python train.py --arch="vit" --model="self-supervised image encoder" --dataset="Sentinel-2 satellite tiles (TerraMesh)" --train_examples=145000 --image_size=48 --crop_scale_min=0.2 --horizontal_flip=false --color_jitter=0.4 --method="byol" --norm="layernorm_no_bias" --norm_position="pre" --hidden_act="gelu" --mlp_ratio=4 --head_dim=32 --fused_qkv=true --bias="all" --qk_norm=false --parallel_block=false --inner_norm=false --moe="top_k" --num_experts=8 --moe_every=2 --expert_mlp_ratio=1 --experts_per_token=2 --shared_expert=false --patch_size=[6, 6] --layers=16 --width=128 --positions="conv" --pooling="class_token" --register_tokens=2 --projector_hidden=1024 --projector_out=128 --projector_hidden_layers=1 --target_momentum=0.996 --residual_init="none" --optimizer="muon" --muon_scale="match_rms_adamw" --learning_rate=0.0062 --momentum=0.95 --nesterov=true --orthogonalizer="polar_express" --adamw_lr_other_params=0.0018 --max_steps=4600 --batch_size=128 --epochs=4.1 --lr_schedule="cosine" --final_lr_fraction=0.05 --warmup_steps=230 --weight_decay=0.2 --adamw_weight_decay_other_params=0.01
Rows from block 4 of a small self-supervised image encoder, named by matrix and row number. Rows with one number belong to one neuron. Each number is 50 + 10 x the weight over its row's rms, rounded and kept within 0 to 99. All counts start at 0.
Before each neuron's rows are labels from the 100 images, of 14976, where the neuron reaches its highest value: "peak on" is the class under the peak; "strongest on" is what is common among them. Only what is clearly more common there than usual is listed. The data: Sentinel-2 satellite tiles (TerraMesh).
# fc1: MLP up (model.blocks.4.mlp.fc1.weight, 512x128), inputs 64-127
# fc2: MLP down (model.blocks.4.mlp.fc2.weight, 128x512, transposed), outputs 64-127

peak on: snow or ice; clouds
strongest on: snow or ice; clouds; main land cover: snow or ice
fc1.96:50 44 50 40 46 48 61 53 45 52 47 66 50 64 60 45 41 64 48 43 47 48 38 59 46 58 51 35 48 42 41 77 49 39 53 64 43 57 60 52 48 48 60 35 40 61 50 55 38 43 29 49 51 50 45 56 60 50 52 52 41 42 47 53
fc2.96:57 51 54 64 63 38 29 32 58 39 57 48 61 35 34 58 37 57 56 65 63 49 53 38 50 49 44 56 62 55 47 45 58 71 46 53 52 51 47 42 53 48 43 53 57 56 53 48 57 63 66 47 28 48 62 45 52 65 59 46 44 55 54 48

peak on: clouds
strongest on: clouds; main land cover: trees
fc1.145:33 55 37 43 58 56 56 56 44 39 68 32 48 54 29 58 44 53 54 61 48 49 64 59 39 56 73 58 54 61 56 67 54 50 35 61 51 64 41 40 67 50 48 37 49 47 41 49 41 39 53 50 55 49 52 43 44 35 44 78 58 42 58 41
fc2.145:51 57 56 46 43 46 60 36 54 43 40 51 46 67 65 51 58 71 53 42 52 41 41 59 40 66 59 49 59 47 46 48 64 44 29 47 46 44 53 38 64 41 42 52 62 48 64 55 51 44 60 40 45 41 46 56 36 41 50 54 54 46 77 69

peak on: snow or ice
strongest on: snow or ice; main land cover: snow or ice
fc1.75:68 54 41 44 39 45 61 56 68 65 45 50 55 65 36 37 53 53 54 51 37 53 44 47 39 60 48 63 57 28 47 49 56 62 43 65 58 47 66 50 49 34 52 39 30 47 50 57 42 51 46 63 45 26 50 50 47 44 63 70 71 57 57 43
fc2.75:42 42 49 53 48 56 42 58 47 50 51 45 52 27 61 46 54 52 44 56 61 48 51 59 63 49 54 48 37 63 48 50 46 38 64 36 41 52 44 52 47 56 43 47 71 44 54 37 54 51 46 59 53 71 45 61 51 73 47 29 47 39 36 49

peak on: clouds; snow or ice
strongest on: clouds; snow or ice
fc1.89:61 45 37 47 59 52 37 59 47 40 43 30 44 72 48 40 44 46 67 62 49 48 41 42 49 46 48 39 46 47 37 55 59 44 45 57 61 51 50 55 50 30 60 48 55 66 65 56 27 62 43 62 47 70 52 44 45 50 60 57 33 48 50 36
fc2.89:31 53 51 39 44 59 47 36 64 38 37 36 44 64 72 58 65 60 57 55 54 69 30 40 54 59 53 44 50 41 36 42 50 45 53 36 67 56 42 60 69 53 50 38 50 68 41 55 32 40 48 42 49 49 29 55 25 48 56 50 45 45 52 42

peak on: bare ground
strongest on: main land cover: bare ground
fc1.308:49 50 40 48 68 36 52 61 45 57 61 34 36 44 62 55 49 49 52 52 49 49 55 42 43 30 26 47 38 41 45 54 63 55 58 55 46 45 46 55 47 40 44 40 43 63 43 47 77 60 47 59 70 49 44 41 54 34 47 39 41 67 55 65
fc2.308:63 48 73 54 34 76 45 29 55 58 35 66 70 57 45 42 48 61 42 54 32 47 54 55 51 64 80 57 67 52 49 49 45 42 58 62 43 68 61 43 50 48 58 64 61 33 56 53 36 30 38 42 45 49 63 49 38 55 58 64 61 43 41 49

peak on: bare ground
strongest on: bare ground; main land cover: bare ground
fc1.70:49 46 67 54 50 54 41 45 47 44 55 55 57 56 58 58 43 49 65 52 46 38 30 83 46 55 50 48 48 53 44 45 58 33 51 51 59 49 54 40 40 53 31 62 53 75 50 54 54 51 56 48 62 57 50 41 42 58 54 33 49 45 42 49
fc2.70:40 50 39 56 44 45 56 56 41 45 45 51 67 59 54 58 38 38 48 32 53 63 59 40 59 52 40 61 57 46 44 55 40 36 58 42 32 60 68 42 38 48 64 66 38 45 59 52 41 49 56 38 58 70 65 45 66 43 55 65 45 40 71 43

peak on: rangeland; bare ground
strongest on: bare ground; main land cover: bare ground
fc1.102:52 47 41 55 38 44 65 27 58 36 65 43 33 52 50 41 39 60 50 60 49 45 51 31 65 48 41 65 51 40 63 50 46 58 72 27 62 49 49 42 48 57 36 48 67 54 47 60 51 32 33 38 41 50 44 50 47 40 53 39 43 63 53 60
fc2.102:57 51 54 55 57 51 38 48 57 47 45 29 59 32 53 38 66 52 33 38 67 58 64 49 51 36 37 53 52 42 57 39 42 46 53 44 75 71 63 46 11 41 48 61 41 59 58 48 26 47 52 65 50 45 50 44 45 50 48 34 43 53 44 55

peak on: crops
strongest on: main land cover: crops
fc1.218:63 49 63 51 45 35 58 37 60 53 55 40 40 50 57 66 44 56 51 68 42 44 54 59 51 53 46 67 67 56 46 29 51 49 55 43 52 42 26 48 42 53 55 43 55 41 36 47 36 60 67 51 50 34 69 68 37 36 52 63 46 67 35 47
fc2.218:48 50 29 72 41 50 40 56 43 42 37 59 49 52 44 41 64 46 52 58 62 43 39 56 56 33 44 64 29 48 62 30 42 39 42 49 56 63 62 33 41 45 55 45 29 70 38 48 45 60 44 48 51 27 55 47 58 47 56 58 58 59 55 42

peak on: trees
strongest on: main land cover: trees; snow or ice
fc1.123:37 49 50 58 40 60 45 48 35 42 68 43 42 43 45 36 42 49 48 42 44 57 54 42 57 69 60 43 44 45 54 57 41 46 65 42 49 43 30 50 48 61 56 44 45 48 60 50 65 62 42 53 39 64 52 30 54 46 55 65 50 56 49 56
fc2.123:60 75 51 50 47 32 51 36 64 37 43 53 53 61 61 64 44 55 66 53 47 61 56 55 44 42 59 44 29 56 51 56 58 61 43 62 62 44 41 48 55 68 61 54 50 55 51 45 50 59 39 43 60 51 47 47 52 40 57 58 34 40 57 48

peak on: clouds
strongest on: clouds
fc1.0:57 42 47 60 65 60 41 50 52 56 48 45 45 51 47 54 43 55 48 39 35 46 28 44 62 49 47 67 61 65 37 54 60 40 35 44 59 45 47 53 55 44 61 57 32 71 37 48 48 35 64 49 54 36 51 60 69 53 43 53 46 58 53 52
fc2.0:49 42 51 51 41 26 61 53 56 58 41 65 45 56 46 47 56 47 41 62 57 56 71 54 52 37 52 44 42 37 52 50 53 66 65 55 37 49 64 53 68 52 54 50 52 30 51 57 64 67 42 52 41 52 42 38 31 43 63 45 55 43 49 48

peak on: clouds
strongest on: clouds; main land cover: trees
fc1.443:54 59 65 37 47 45 53 39 63 70 40 33 54 48 64 53 51 54 50 46 53 64 62 60 67 50 53 46 72 05 62 54 47 60 49 51 48 63 47 55 50 57 62 57 41 48 42 60 67 54 34 36 48 47 42 57 65 70 48 45 32 53 57 41
fc2.443:43 55 57 69 57 68 43 33 48 49 58 42 48 42 42 51 54 64 68 75 42 46 52 67 54 50 58 42 31 45 39 37 58 45 50 46 40 62 60 69 53 66 40 35 42 46 50 55 49 59 46 45 37 46 41 59 62 58 49 45 39 70 61 44

peak on: snow or ice
strongest on: snow or ice; main land cover: snow or ice
fc1.87:52 46 53 44 46 57 54 41 59 60 25 65 45 67 53 45 44 37 50 38 50 39 56 55 68 68 36 48 64 44 52 55 46 37 34 60 50 38 35 42 39 51 53 50 35 26 55 57 45 52 53 31 52 53 55 46 59 42 57 72 53 49 46 39
fc2.87:43 55 49 47 71 28 49 61 49 50 67 39 60 33 39 49 53 54 41 59 51 53 37 57 40 35 59 60 32 49 47 44 53 74 68 44 54 52 48 49 57 33 51 55 58 72 49 49 53 61 41 72 57 54 56 54 51 67 42 48 47 57 57 71

peak on: rangeland
strongest on: main land cover: rangeland
fc1.486:53 55 42 61 57 34 47 45 39 68 55 37 52 53 49 46 32 65 57 50 54 39 50 45 45 46 55 56 45 55 58 57 41 47 50 58 60 37 57 52 48 35 36 69 64 57 47 75 47 55 33 54 53 37 36 48 39 42 58 66 30 45 46 53
fc2.486:45 50 44 36 61 38 44 40 73 50 47 49 60 48 47 54 63 30 26 46 55 58 53 59 55 41 33 48 59 57 28 56 46 52 52 43 57 62 51 45 68 40 56 34 49 47 54 39 46 59 54 48 47 57 41 68 56 51 47 56 52 53 41 49

peak on: snow or ice; clouds
strongest on: snow or ice; main land cover: snow or ice
fc1.200:70 64 53 58 42 50 48 40 65 32 56 58 41 48 51 50 32 51 37 57 45 57 55 58 55 52 52 52 52 49 36 41 62 53 41 38 49 37 51 63 50 36 32 47 55 46 56 51 59 55 38 55 66 58 59 50 42 37 55 64 67 55 50 42
fc2.200:31 41 44 49 58 56 62 56 47 70 57 51 56 44 65 48 57 57 74 44 63 47 62 45 50 53 68 43 57 55 61 57 39 28 42 51 37 63 44 45 58 51 77 47 46 59 43 52 52 39 52 45 35 34 58 56 43 56 47 34 27 48 38 57

peak on: trees
strongest on: clouds
fc1.141:51 56 48 51 70 43 63 47 34 49 65 32 56 34 46 49 49 36 55 58 47 50 63 65 60 53 52 47 57 71 59 44 50 54 62 40 44 42 43 48 66 57 51 44 39 58 47 64 46 70 40 37 46 70 43 50 63 40 50 53 57 40 43 50
fc2.141:55 40 55 46 48 46 63 40 50 28 47 42 52 53 63 54 62 48 59 53 71 51 45 42 61 44 57 55 51 52 62 72 43 54 66 60 35 43 46 32 63 47 44 55 50 42 55 64 39 44 44 50 48 49 55 56 63 37 52 71 67 50 55 47

peak on: rangeland; bare ground
strongest on: main land cover: rangeland; main land cover: bare ground
fc1.494:44 39 50 46 41 63 42 53 41 47 53 39 44 45 58 61 37 76 36 58 66 35 51 56 59 71 56 56 50 51 60 51 63 62 40 51 58 31 61 52 63 38 33 72 51 54 44 68 49 51 36 55 57 36 31 51 63 49 42 42 55 34 36 46
fc2.494:36 54 55 35 71 55 37 30 63 53 47 43 66 60 26 55 47 31 36 51 55 60 51 43 41 38 46 58 71 54 52 61 55 39 71 48 62 56 45 45 50 44 57 42 55 35 52 54 35 54 45 62 42 59 51 60 42 59 57 38 45 46 43 56

peak on: bare ground
strongest on: bare ground; main land cover: bare ground
fc1.316:50 31 52 53 34 49 53 34 35 44 62 39 54 67 55 36 52 58 57 52 40 55 63 51 54 47 63 53 49 48 37 72 72 52 58 45 53 39 56 49 43 50 36 51 50 65 37 59 45 48 47 50 37 56 49 63 44 46 42 50 47 36 42 43
fc2.316:39 69 47 44 54 57 45 58 50 52 53 53 48 28 41 61 50 58 39 56 65 54 51 33 54 52 49 51 50 52 53 53 23 62 39 65 65 57 71 42 47 37 49 50 65 50 50 50 52 55 32 51 52 48 52 41 56 43 32 37 44 31 49 71

peak on: snow or ice
strongest on: snow or ice; main land cover: snow or ice
fc1.289:47 56 53 60 51 59 63 47 28 68 48 36 62 50 56 56 46 36 58 50 64 65 51 52 36 53 60 46 62 49 46 44 40 42 40 59 41 51 57 57 37 58 36 52 46 42 56 47 56 62 51 41 56 56 61 55 48 42 36 33 46 55 53 33
fc2.289:52 42 44 43 56 33 47 38 62 31 53 56 41 43 45 51 43 60 47 26 60 39 44 45 63 56 33 44 46 54 65 57 68 48 46 41 46 56 48 44 50 48 58 37 67 53 43 43 51 54 44 56 38 34 51 44 43 74 65 67 42 33 39 61

peak on: trees
strongest on: main land cover: trees
fc1.246:45 54 49 45 32 38 57 40 38 50 55 63 52 56 52 45 44 65 50 43 42 46 51 57 60 55 28 58 48 46 41 47 63 42 34 59 57 52 40 49 53 58 40 52 43 63 73 40 59 33 46 58 49 35 51 49 51 57 43 49 26 59 36 35
fc2.246:57 48 61 69 66 44 37 48 52 50 67 50 53 60 52 32 50 43 54 53 52 55 46 37 45 53 47 37 54 50 37 56 58 57 58 56 58 39 56 52 50 39 62 56 57 45 36 78 37 46 75 41 47 62 40 55 46 51 50 36 57 30 61 74

peak on: snow or ice
strongest on: snow or ice; main land cover: snow or ice
fc1.263:47 35 48 49 36 45 49 60 57 47 59 44 41 48 54 25 45 55 54 59 59 59 61 49 30 70 48 52 71 27 53 44 51 48 45 43 57 36 57 29 51 59 66 47 71 61 44 71 50 37 43 57 39 63 62 54 62 37 48 52 56 46 43 34
fc2.263:55 42 66 37 34 67 54 50 52 51 69 54 49 42 61 59 24 43 66 66 56 64 40 59 52 51 64 50 54 46 47 35 42 42 46 63 41 28 55 39 35 48 67 51 48 48 55 58 45 52 33 44 52 58 58 59 37 38 41 36 55 52 42 56

peak on: water
strongest on: clouds; main land cover: water
fc1.198:49 52 61 51 49 39 36 57 43 46 84 45 38 59 59 61 54 36 62 55 35 51 38 43 68 65 44 68 42 41 42 51 52 73 56 58 53 45 58 60 47 60 36 38 51 63 50 59 46 38 47 33 61 48 52 57 37 68 48 42 63 50 46 35
fc2.198:44 55 57 76 50 53 52 42 56 33 63 78 52 56 57 27 63 57 73 46 44 57 42 46 54 56 47 46 47 60 46 47 54 55 46 59 53 54 60 55 47 37 61 46 67 66 40 40 39 51 56 58 60 42 34 57 45 45 63 45 44 50 62 61

peak on: clouds
strongest on: main land cover: trees; clouds
fc1.74:58 38 50 57 27 44 53 35 51 52 63 57 64 62 42 59 47 50 56 43 57 42 33 35 54 45 45 48 42 35 48 55 49 56 49 57 41 45 36 63 45 52 50 36 62 49 54 47 55 50 34 51 54 49 71 53 42 78 43 44 53 59 54 57
fc2.74:34 65 46 56 64 55 46 63 47 39 37 43 28 60 60 32 33 48 45 51 45 63 51 44 43 56 61 50 52 63 60 62 74 41 61 56 44 41 51 51 47 49 51 51 52 49 50 66 53 57 74 57 42 63 59 44 46 38 55 58 59 33 68 42

peak on: clouds
strongest on: clouds
fc1.303:66 42 47 41 45 59 62 45 66 47 48 44 57 49 46 47 42 43 42 36 49 58 56 49 63 45 47 39 47 42 39 50 50 65 29 50 64 40 59 60 57 16 56 54 50 37 51 48 36 61 47 38 37 61 69 41 57 22 53 57 50 53 74 33
fc2.303:41 60 47 62 69 33 41 39 55 58 52 49 56 50 61 49 54 49 58 53 64 57 45 58 28 49 50 65 46 46 47 75 55 45 37 41 48 55 40 41 46 76 47 45 57 70 46 53 46 51 58 79 59 27 40 55 58 66 47 52 41 55 45 56

peak on: trees
strongest on: clouds; main land cover: trees
fc1.332:52 32 61 49 41 49 46 59 54 67 36 49 38 47 47 61 33 59 58 62 53 48 39 48 53 62 44 47 68 43 47 41 48 59 66 58 50 42 32 40 61 64 36 35 34 59 66 39 57 55 22 58 30 34 55 63 49 41 52 45 60 59 33 51
fc2.332:57 60 50 57 60 58 34 54 57 30 61 50 59 59 71 47 60 50 37 59 45 55 57 64 41 48 63 52 36 32 52 40 30 53 38 54 41 53 50 46 39 50 72 68 54 45 34 60 34 36 61 55 65 47 52 54 56 51 51 57 41 58 48 63

peak on: bare ground
strongest on: bare ground; main land cover: bare ground
fc1.163:57 47 48 61 51 46 61 56 41 60 59 42 46 46 54 43 48 43 50 45 51 44 44 76 26 42 17 63 45 44 55 44 42 49 56 52 46 34 33 59 45 66 53 40 49 38 63 69 61 53 55 38 39 41 72 48 54 54 50 56 55 52 53 45
fc2.163:49 51 58 43 51 49 38 46 50 44 51 55 54 56 44 50 45 61 47 48 49 53 47 27 60 56 68 43 51 46 48 54 62 48 54 54 59 61 75 44 52 34 49 63 66 68 38 40 32 49 40 64 59 57 27 55 40 46 47 49 43 49 50 62

peak on: clouds
strongest on: snow or ice
fc1.196:55 59 50 45 52 43 34 64 35 53 60 19 62 41 68 46 45 50 51 46 58 49 47 48 68 59 40 47 63 54 60 51 57 44 54 59 48 63 48 63 46 35 64 44 66 58 42 39 45 45 47 45 41 58 47 45 53 46 60 44 33 46 40 48
fc2.196:39 48 46 53 52 47 67 37 59 47 35 62 40 51 31 53 56 47 40 54 41 55 52 54 33 39 59 41 42 45 59 57 55 70 45 56 65 36 56 36 68 69 40 58 37 45 52 56 56 66 40 54 58 45 56 61 67 49 53 51 60 55 50 49

peak on: snow or ice
strongest on: snow or ice; main land cover: snow or ice
fc1.143:35 45 41 52 54 44 52 55 40 25 43 33 40 56 47 71 49 69 44 70 40 48 63 47 40 68 54 45 45 57 49 51 45 60 51 53 59 47 72 58 36 48 36 48 55 55 35 40 47 54 55 45 37 54 47 62 60 67 38 65 54 47 50 49
fc2.143:66 48 44 65 49 42 37 56 70 61 47 53 69 53 39 37 41 49 55 47 48 58 53 37 52 58 55 44 61 31 58 55 57 39 53 52 64 50 54 47 59 41 36 38 58 57 55 42 49 51 41 53 48 55 46 31 47 55 56 52 38 44 42 59

peak on: water; snow or ice
strongest on: water; main land cover: water; main land cover: snow or ice
fc1.497:30 39 41 49 50 50 51 54 44 30 50 37 60 50 50 65 51 30 37 71 62 58 53 39 50 60 63 53 50 31 37 65 72 40 48 50 42 50 52 41 47 44 47 61 67 52 45 63 48 41 59 46 72 65 54 39 52 37 47 50 49 51 55 38
fc2.497:69 56 56 54 52 44 46 52 58 62 56 61 42 53 40 41 58 62 56 23 37 53 56 59 51 43 28 55 52 54 61 41 30 58 65 47 59 64 36 60 51 43 45 28 49 56 40 42 50 56 47 56 42 29 53 57 44 61 42 59 47 44 50 62

peak on: snow or ice
strongest on: snow or ice; main land cover: snow or ice
fc1.178:65 37 57 26 54 74 39 60 57 53 48 43 51 60 57 48 39 58 34 35 58 54 56 46 41 52 38 31 48 39 64 47 52 62 38 44 51 45 37 57 45 41 57 54 47 60 38 46 52 66 54 59 58 52 57 42 66 42 51 49 55 47 47 63
fc2.178:64 27 37 47 51 65 53 70 53 39 64 35 62 48 48 48 38 60 46 65 42 47 52 49 37 41 54 33 42 44 56 44 69 46 50 58 44 57 51 71 51 54 55 52 33 58 61 33 53 58 33 65 37 54 39 35 58 41 46 41 67 51 54 44