Weights of a small self-supervised image encoder.
Data: 145000 training examples, 4.1 epochs.
Rows from block 10 of a small self-supervised image encoder, named by matrix and row number. Rows with one number belong to one neuron. Each number is 500 + 25 x the weight over its row's rms, rounded and kept within 0 to 999. All counts start at 0. Numbers have three digits each.
After each neuron's rows are labels from the 100 images, of 14976, where the neuron reaches its highest value: "peak on" is the class under the peak. Only what is clearly more common there than usual is listed. The data: Sentinel-2 satellite tiles (TerraMesh).
# fc1: MLP up (model.blocks.10.mlp.fc1.weight, 512x128), inputs 0-127
# fc2: MLP down (model.blocks.10.mlp.fc2.weight, 128x512, transposed), outputs 0-127

fc1.67:493525454515442490544481478497507500494519574526532472501466492506515480476488505494515479490510494497500515516492518501503484465446452516480487478496485475520529476530492496537505461516498512464473495492489543507510551466481474522524483479482490477521532479529503460471553526506488497471519508537536471536498520445487520470555524479510481495509520521479530507506492539477497473535516
fc2.67:494532478520470478532510478490484531475512541515517486487490501482531503477480529496482499472525515487529510509523520504509461476439456543490471481491461479483552480542508493525511455495495521497494508510508548493516550479481483512545488480492495458530525530519496441506526491489474506466506521527531487548499527435497542501534515458520495508496515517485514513475468535486484475532521
peak on: clouds

fc1.48:529519493493511489521518492490432483508508459469488524471522468482477506525542516474503447526451494472488511537485512496500493491524488478482492490533459487491522521462552485536474477510484497547488505529505486508532496522526542493528503524474507481530535527496498495486521499516494474482537480477476510487496458538503493528469479455539501514516498520513565468446462501477495548501509
fc2.48:543505498478497496484538466479450475521488470481479522478505492503465498509514521467491454534448494463496535519494525494491518493530471487492495496552446496495494527466537482536457514517442507548503515527477485482538510518505529484493512534506499451536537512477492509500492469543536491477525487476483495503502484536494501531505477463515502518518505535503559480476478526483499545508519
peak on: snow or ice

fc1.510:474520512482473519457517532495476551508544515520481488478504551493548485518530502521505471507484500511445504489503531540538487515464499512523507460554551520487501474496494524503501494481490497532499465497502472513435529468508513473524485509474478511488464516509523512497472518481443471503505525498482491527502525475530560435530509505490526463496521508465508471471483486505495495499482
fc2.510:492532495488512520446500529505469532515537507521467473486517559493571498498539516525505473497486485506491494502490515526503492550511493512488504457521556522484512470484492519502537491479471508550502492492488485508460512476499534506501463491488496510485482515481539533492518539497453504466516513462460456528512533473508543452510504497495527470494506491493507440480501514473495478469446
peak on: snow or ice

fc1.215:507482485542491569505464504474477543496533474461533469494498501502498482531528477547522488525515523477482429500470459558482491502547550541481514531477474510510485557459498503491529492527494462491518514475512492519488490497509529500511497474469538522496528509486512505513477513512483525473483484486480515526511487520502471480481486523470493522473502504530516486484453470538455496510504
fc2.215:496468474525489572488447469468479489501539468491513479471505506491484507512523467530520499503511533488508451511480477558486515500544550533532506526468472495504469576461515521488542500530488461470513510486488483510483489479522531488513509474474530526484539492473496503520501523511526534476497470486499493522524490521490466476483470523471477519480520507517530491494459496542478487512489
peak on: snow or ice

fc1.393:501464485502463514524535502525438540510515456514503491503545523484520505500557507541521495497473506498477505510527545454499469509491510482534512500496489481461521486511519486473545500490530489506472532479492494486466475537484478530519491483553471477519465507467503494480474487483499475532499479528489471489495470441518522525496526510469507473494561477545553499490475545526495504498509
fc2.393:547466486468492527509516498487483488500513514499469455479562523475528510495521507537517500515464521512484511507519542498528500457490517531508484520527491503456509482507536508461507513508574501467466509500469458463470504499476457506526507483544475524537474510470457474515475464472507497524477485514504494487500469470492542513505530503461490464493542527530520510509469536540489502477494
peak on: water

fc1.336:482518485538531466502471506526521478536507490406501535517475485548493492534501541527507505469519533475497485500498503453530511474458523512522547524503486516501532514467472497459511526528508494516500534437492443505507478520508487482499495505490508505529506485528497515461488525463487467503529514500545508490504487479483540530457486511462527495459512532517470507498491487465515514491511
fc2.336:500503512499521486490485516514501455543504505443513551530483528521490477511499541488475501481495529492476509498510502494541516461504536505534515545512509501490525511484460508440527537529501483512508522483469438523485476505513513462483468476513515514551520503555478527458507502456510474508518512476520518464494499478492533497446501502454522474469491514494435537491501505477493485487479
peak on: snow or ice

fc1.369:463514469540474469525535520533552516503485490493513516518516513519530483557491475499541499548482495464463507503514451530482521478512490500523509503507514533515500509505525457454469493502515491499454481565475490520511520537459473520512521521506506527507465458519486474487484486512488517482517494483501529459486524543534507477465502499478482515476433477531495498489468487478495525518467
fc2.369:456498477544474488502532510528550506495487492502477512529497462508523487560504480472542497569482498483470489498536475531489505474500553517552513500519516520485518510512537484472465461505520470490471478549479510527495534510465480485496527526500528523489464475522509504501486464513499518489509518492516499467479529558526493504466497472490491517479435474522475494466476511468509506506474
peak on: trees

fc1.309:510487516518471497498537518525455486525507512449447512493523551503445494522460520504537499507519515497475504516507549490472513497514511507471478502552521499527465491422481524463544468504466495511492477501500477489495530493489492483539496487449472479497520447507463550485485485505482477480506489515531482503481500496555502521518510503540484539503481537535486501488506491516507462479477
fc2.309:495506549508482515490549491517463482502511501481440489487519572529483524491468520490522511520522482490465528490510534486479484494509487516488480503528529498529493488436462532471553496488469484495500499518516490475477559500495518505534494481465479482514537434502469535481474506512503450484491472530501480506485507511548505507503509491526506510525500578537496507488501500517518479478477
peak on: snow or ice

fc1.84:521464504436514497464486475502476515493465493508465494513533511514491553521580460533489515508462496539512491479547514519524517491468492453446487476510503494515546515481540522464521476502479473541518498456498497543516505496532518527504492462520493517508510495505495491513490495495439518493464498488474529525505512516485500508530508487512482481520495458501544505493436505530508488498508
fc2.84:509462541467501501440502465499474519480474484533451483501538492519477535535583478527499512496488478528523514469535537486515527496471484439451485488525499515508524482484531509485512485519452460542498520484491487543522495482504503519513497477515464501530529489480518474472516518482467525477483500500488521547519519516474510503531516493523473491532475484506530495487448492512493485500514
peak on: snow or ice

fc1.117:502481488497506544529466484501475480501499478471555477492501511479449468509482528479528543523451477498473502472546473480503502497475503475507532485512526533498557492468497522466497511506550527481493477526478563503556476533534480513482498484491537541491511516473507464450505488538492503481487483522468512479497518471473503518543496508488497480504474532508527543494479480529525492481534
fc2.117:503516496468511531517459493481489502515540472448531481507501466487471477521483501526494519520460468493485463442521472447486528497483499532515505484529518537489508511490493500496482568512507558490520482521467501513540454522514500518475544499539531554487482487463510471467489476514504512478503533511490510464512542493475478509526521511499495483478473546509514539513485483516513527495545
peak on: water

fc1.244:491540497480518482536489511535489462497482491507530463502484506464535492550527516503493508526496513466475493518508488519492506511503493445465476485538468522521513544475515519489519502487515512484487539483449540464475492491471514540508492505456515518490535456535471515487496530526492483512481557457526474494472471495549511473515468546525522472511516459499480504523539496499471467545503
fc2.244:471516492462530526538509475556536465490513501482519464503462478459517497531555509498498495555504478517494502480497506491511513540473495463516465489535465527526517524491505528498512501522465494463503521465488501443470449476513508538509468528474499513494499466508519516502470525504510487523533545485522481510476493483524487480508481550509478475493486482504463489509532547493461462544523
peak on: clouds

fc1.86:490474474516454520510496455500468517485505518528504478497517512496502460496466522498532509496522484477502513477512546475481441534489473512517465525505502476507512541474525526494511541546479503497503531500532473464513542552492491524506500457469495478490484466454542468528539485486516469512570479466502468489485477489485529483513539504492524494499497507510532505492490455492488567491486
fc2.86:510495499526482543478509497456461507535459478516482516451509505462521489513478531506515518510499497494539511530524525488493467471498511503507512542483482444541541527488514502459515534520531508469532521518506549497484526499467468500494485535473476462510463485472507458510546470486536517504490526470478468489550507456504488469540515516512520479465536499499532511504533467523476517505523
peak on: trees

fc1.316:502514509509492481509487537513506515497527493489530469524495488436515495489527480503506497508512534536494489544516455516529516556486537529520489490465508454504537515482534470474502472507519527483471535535460493531491456509476474522492478488493511515487506492507520512513485555516504470485528554528510484491505504486496484476496504497443513470450464467469456481485483473527532489562463
fc2.316:500526482515502493513488515479504517513509521478513500501510489437531491504526505499493492503502547518500496512520457500526504572483546500521485491478519457508530514493541478454540480500518513458473523520465501528479473473490460529491484514502503537500517492471532512466485556520485474471491570511507485495538515498491516501473476506465498515490441501450481468499463472510508474561485
peak on: snow or ice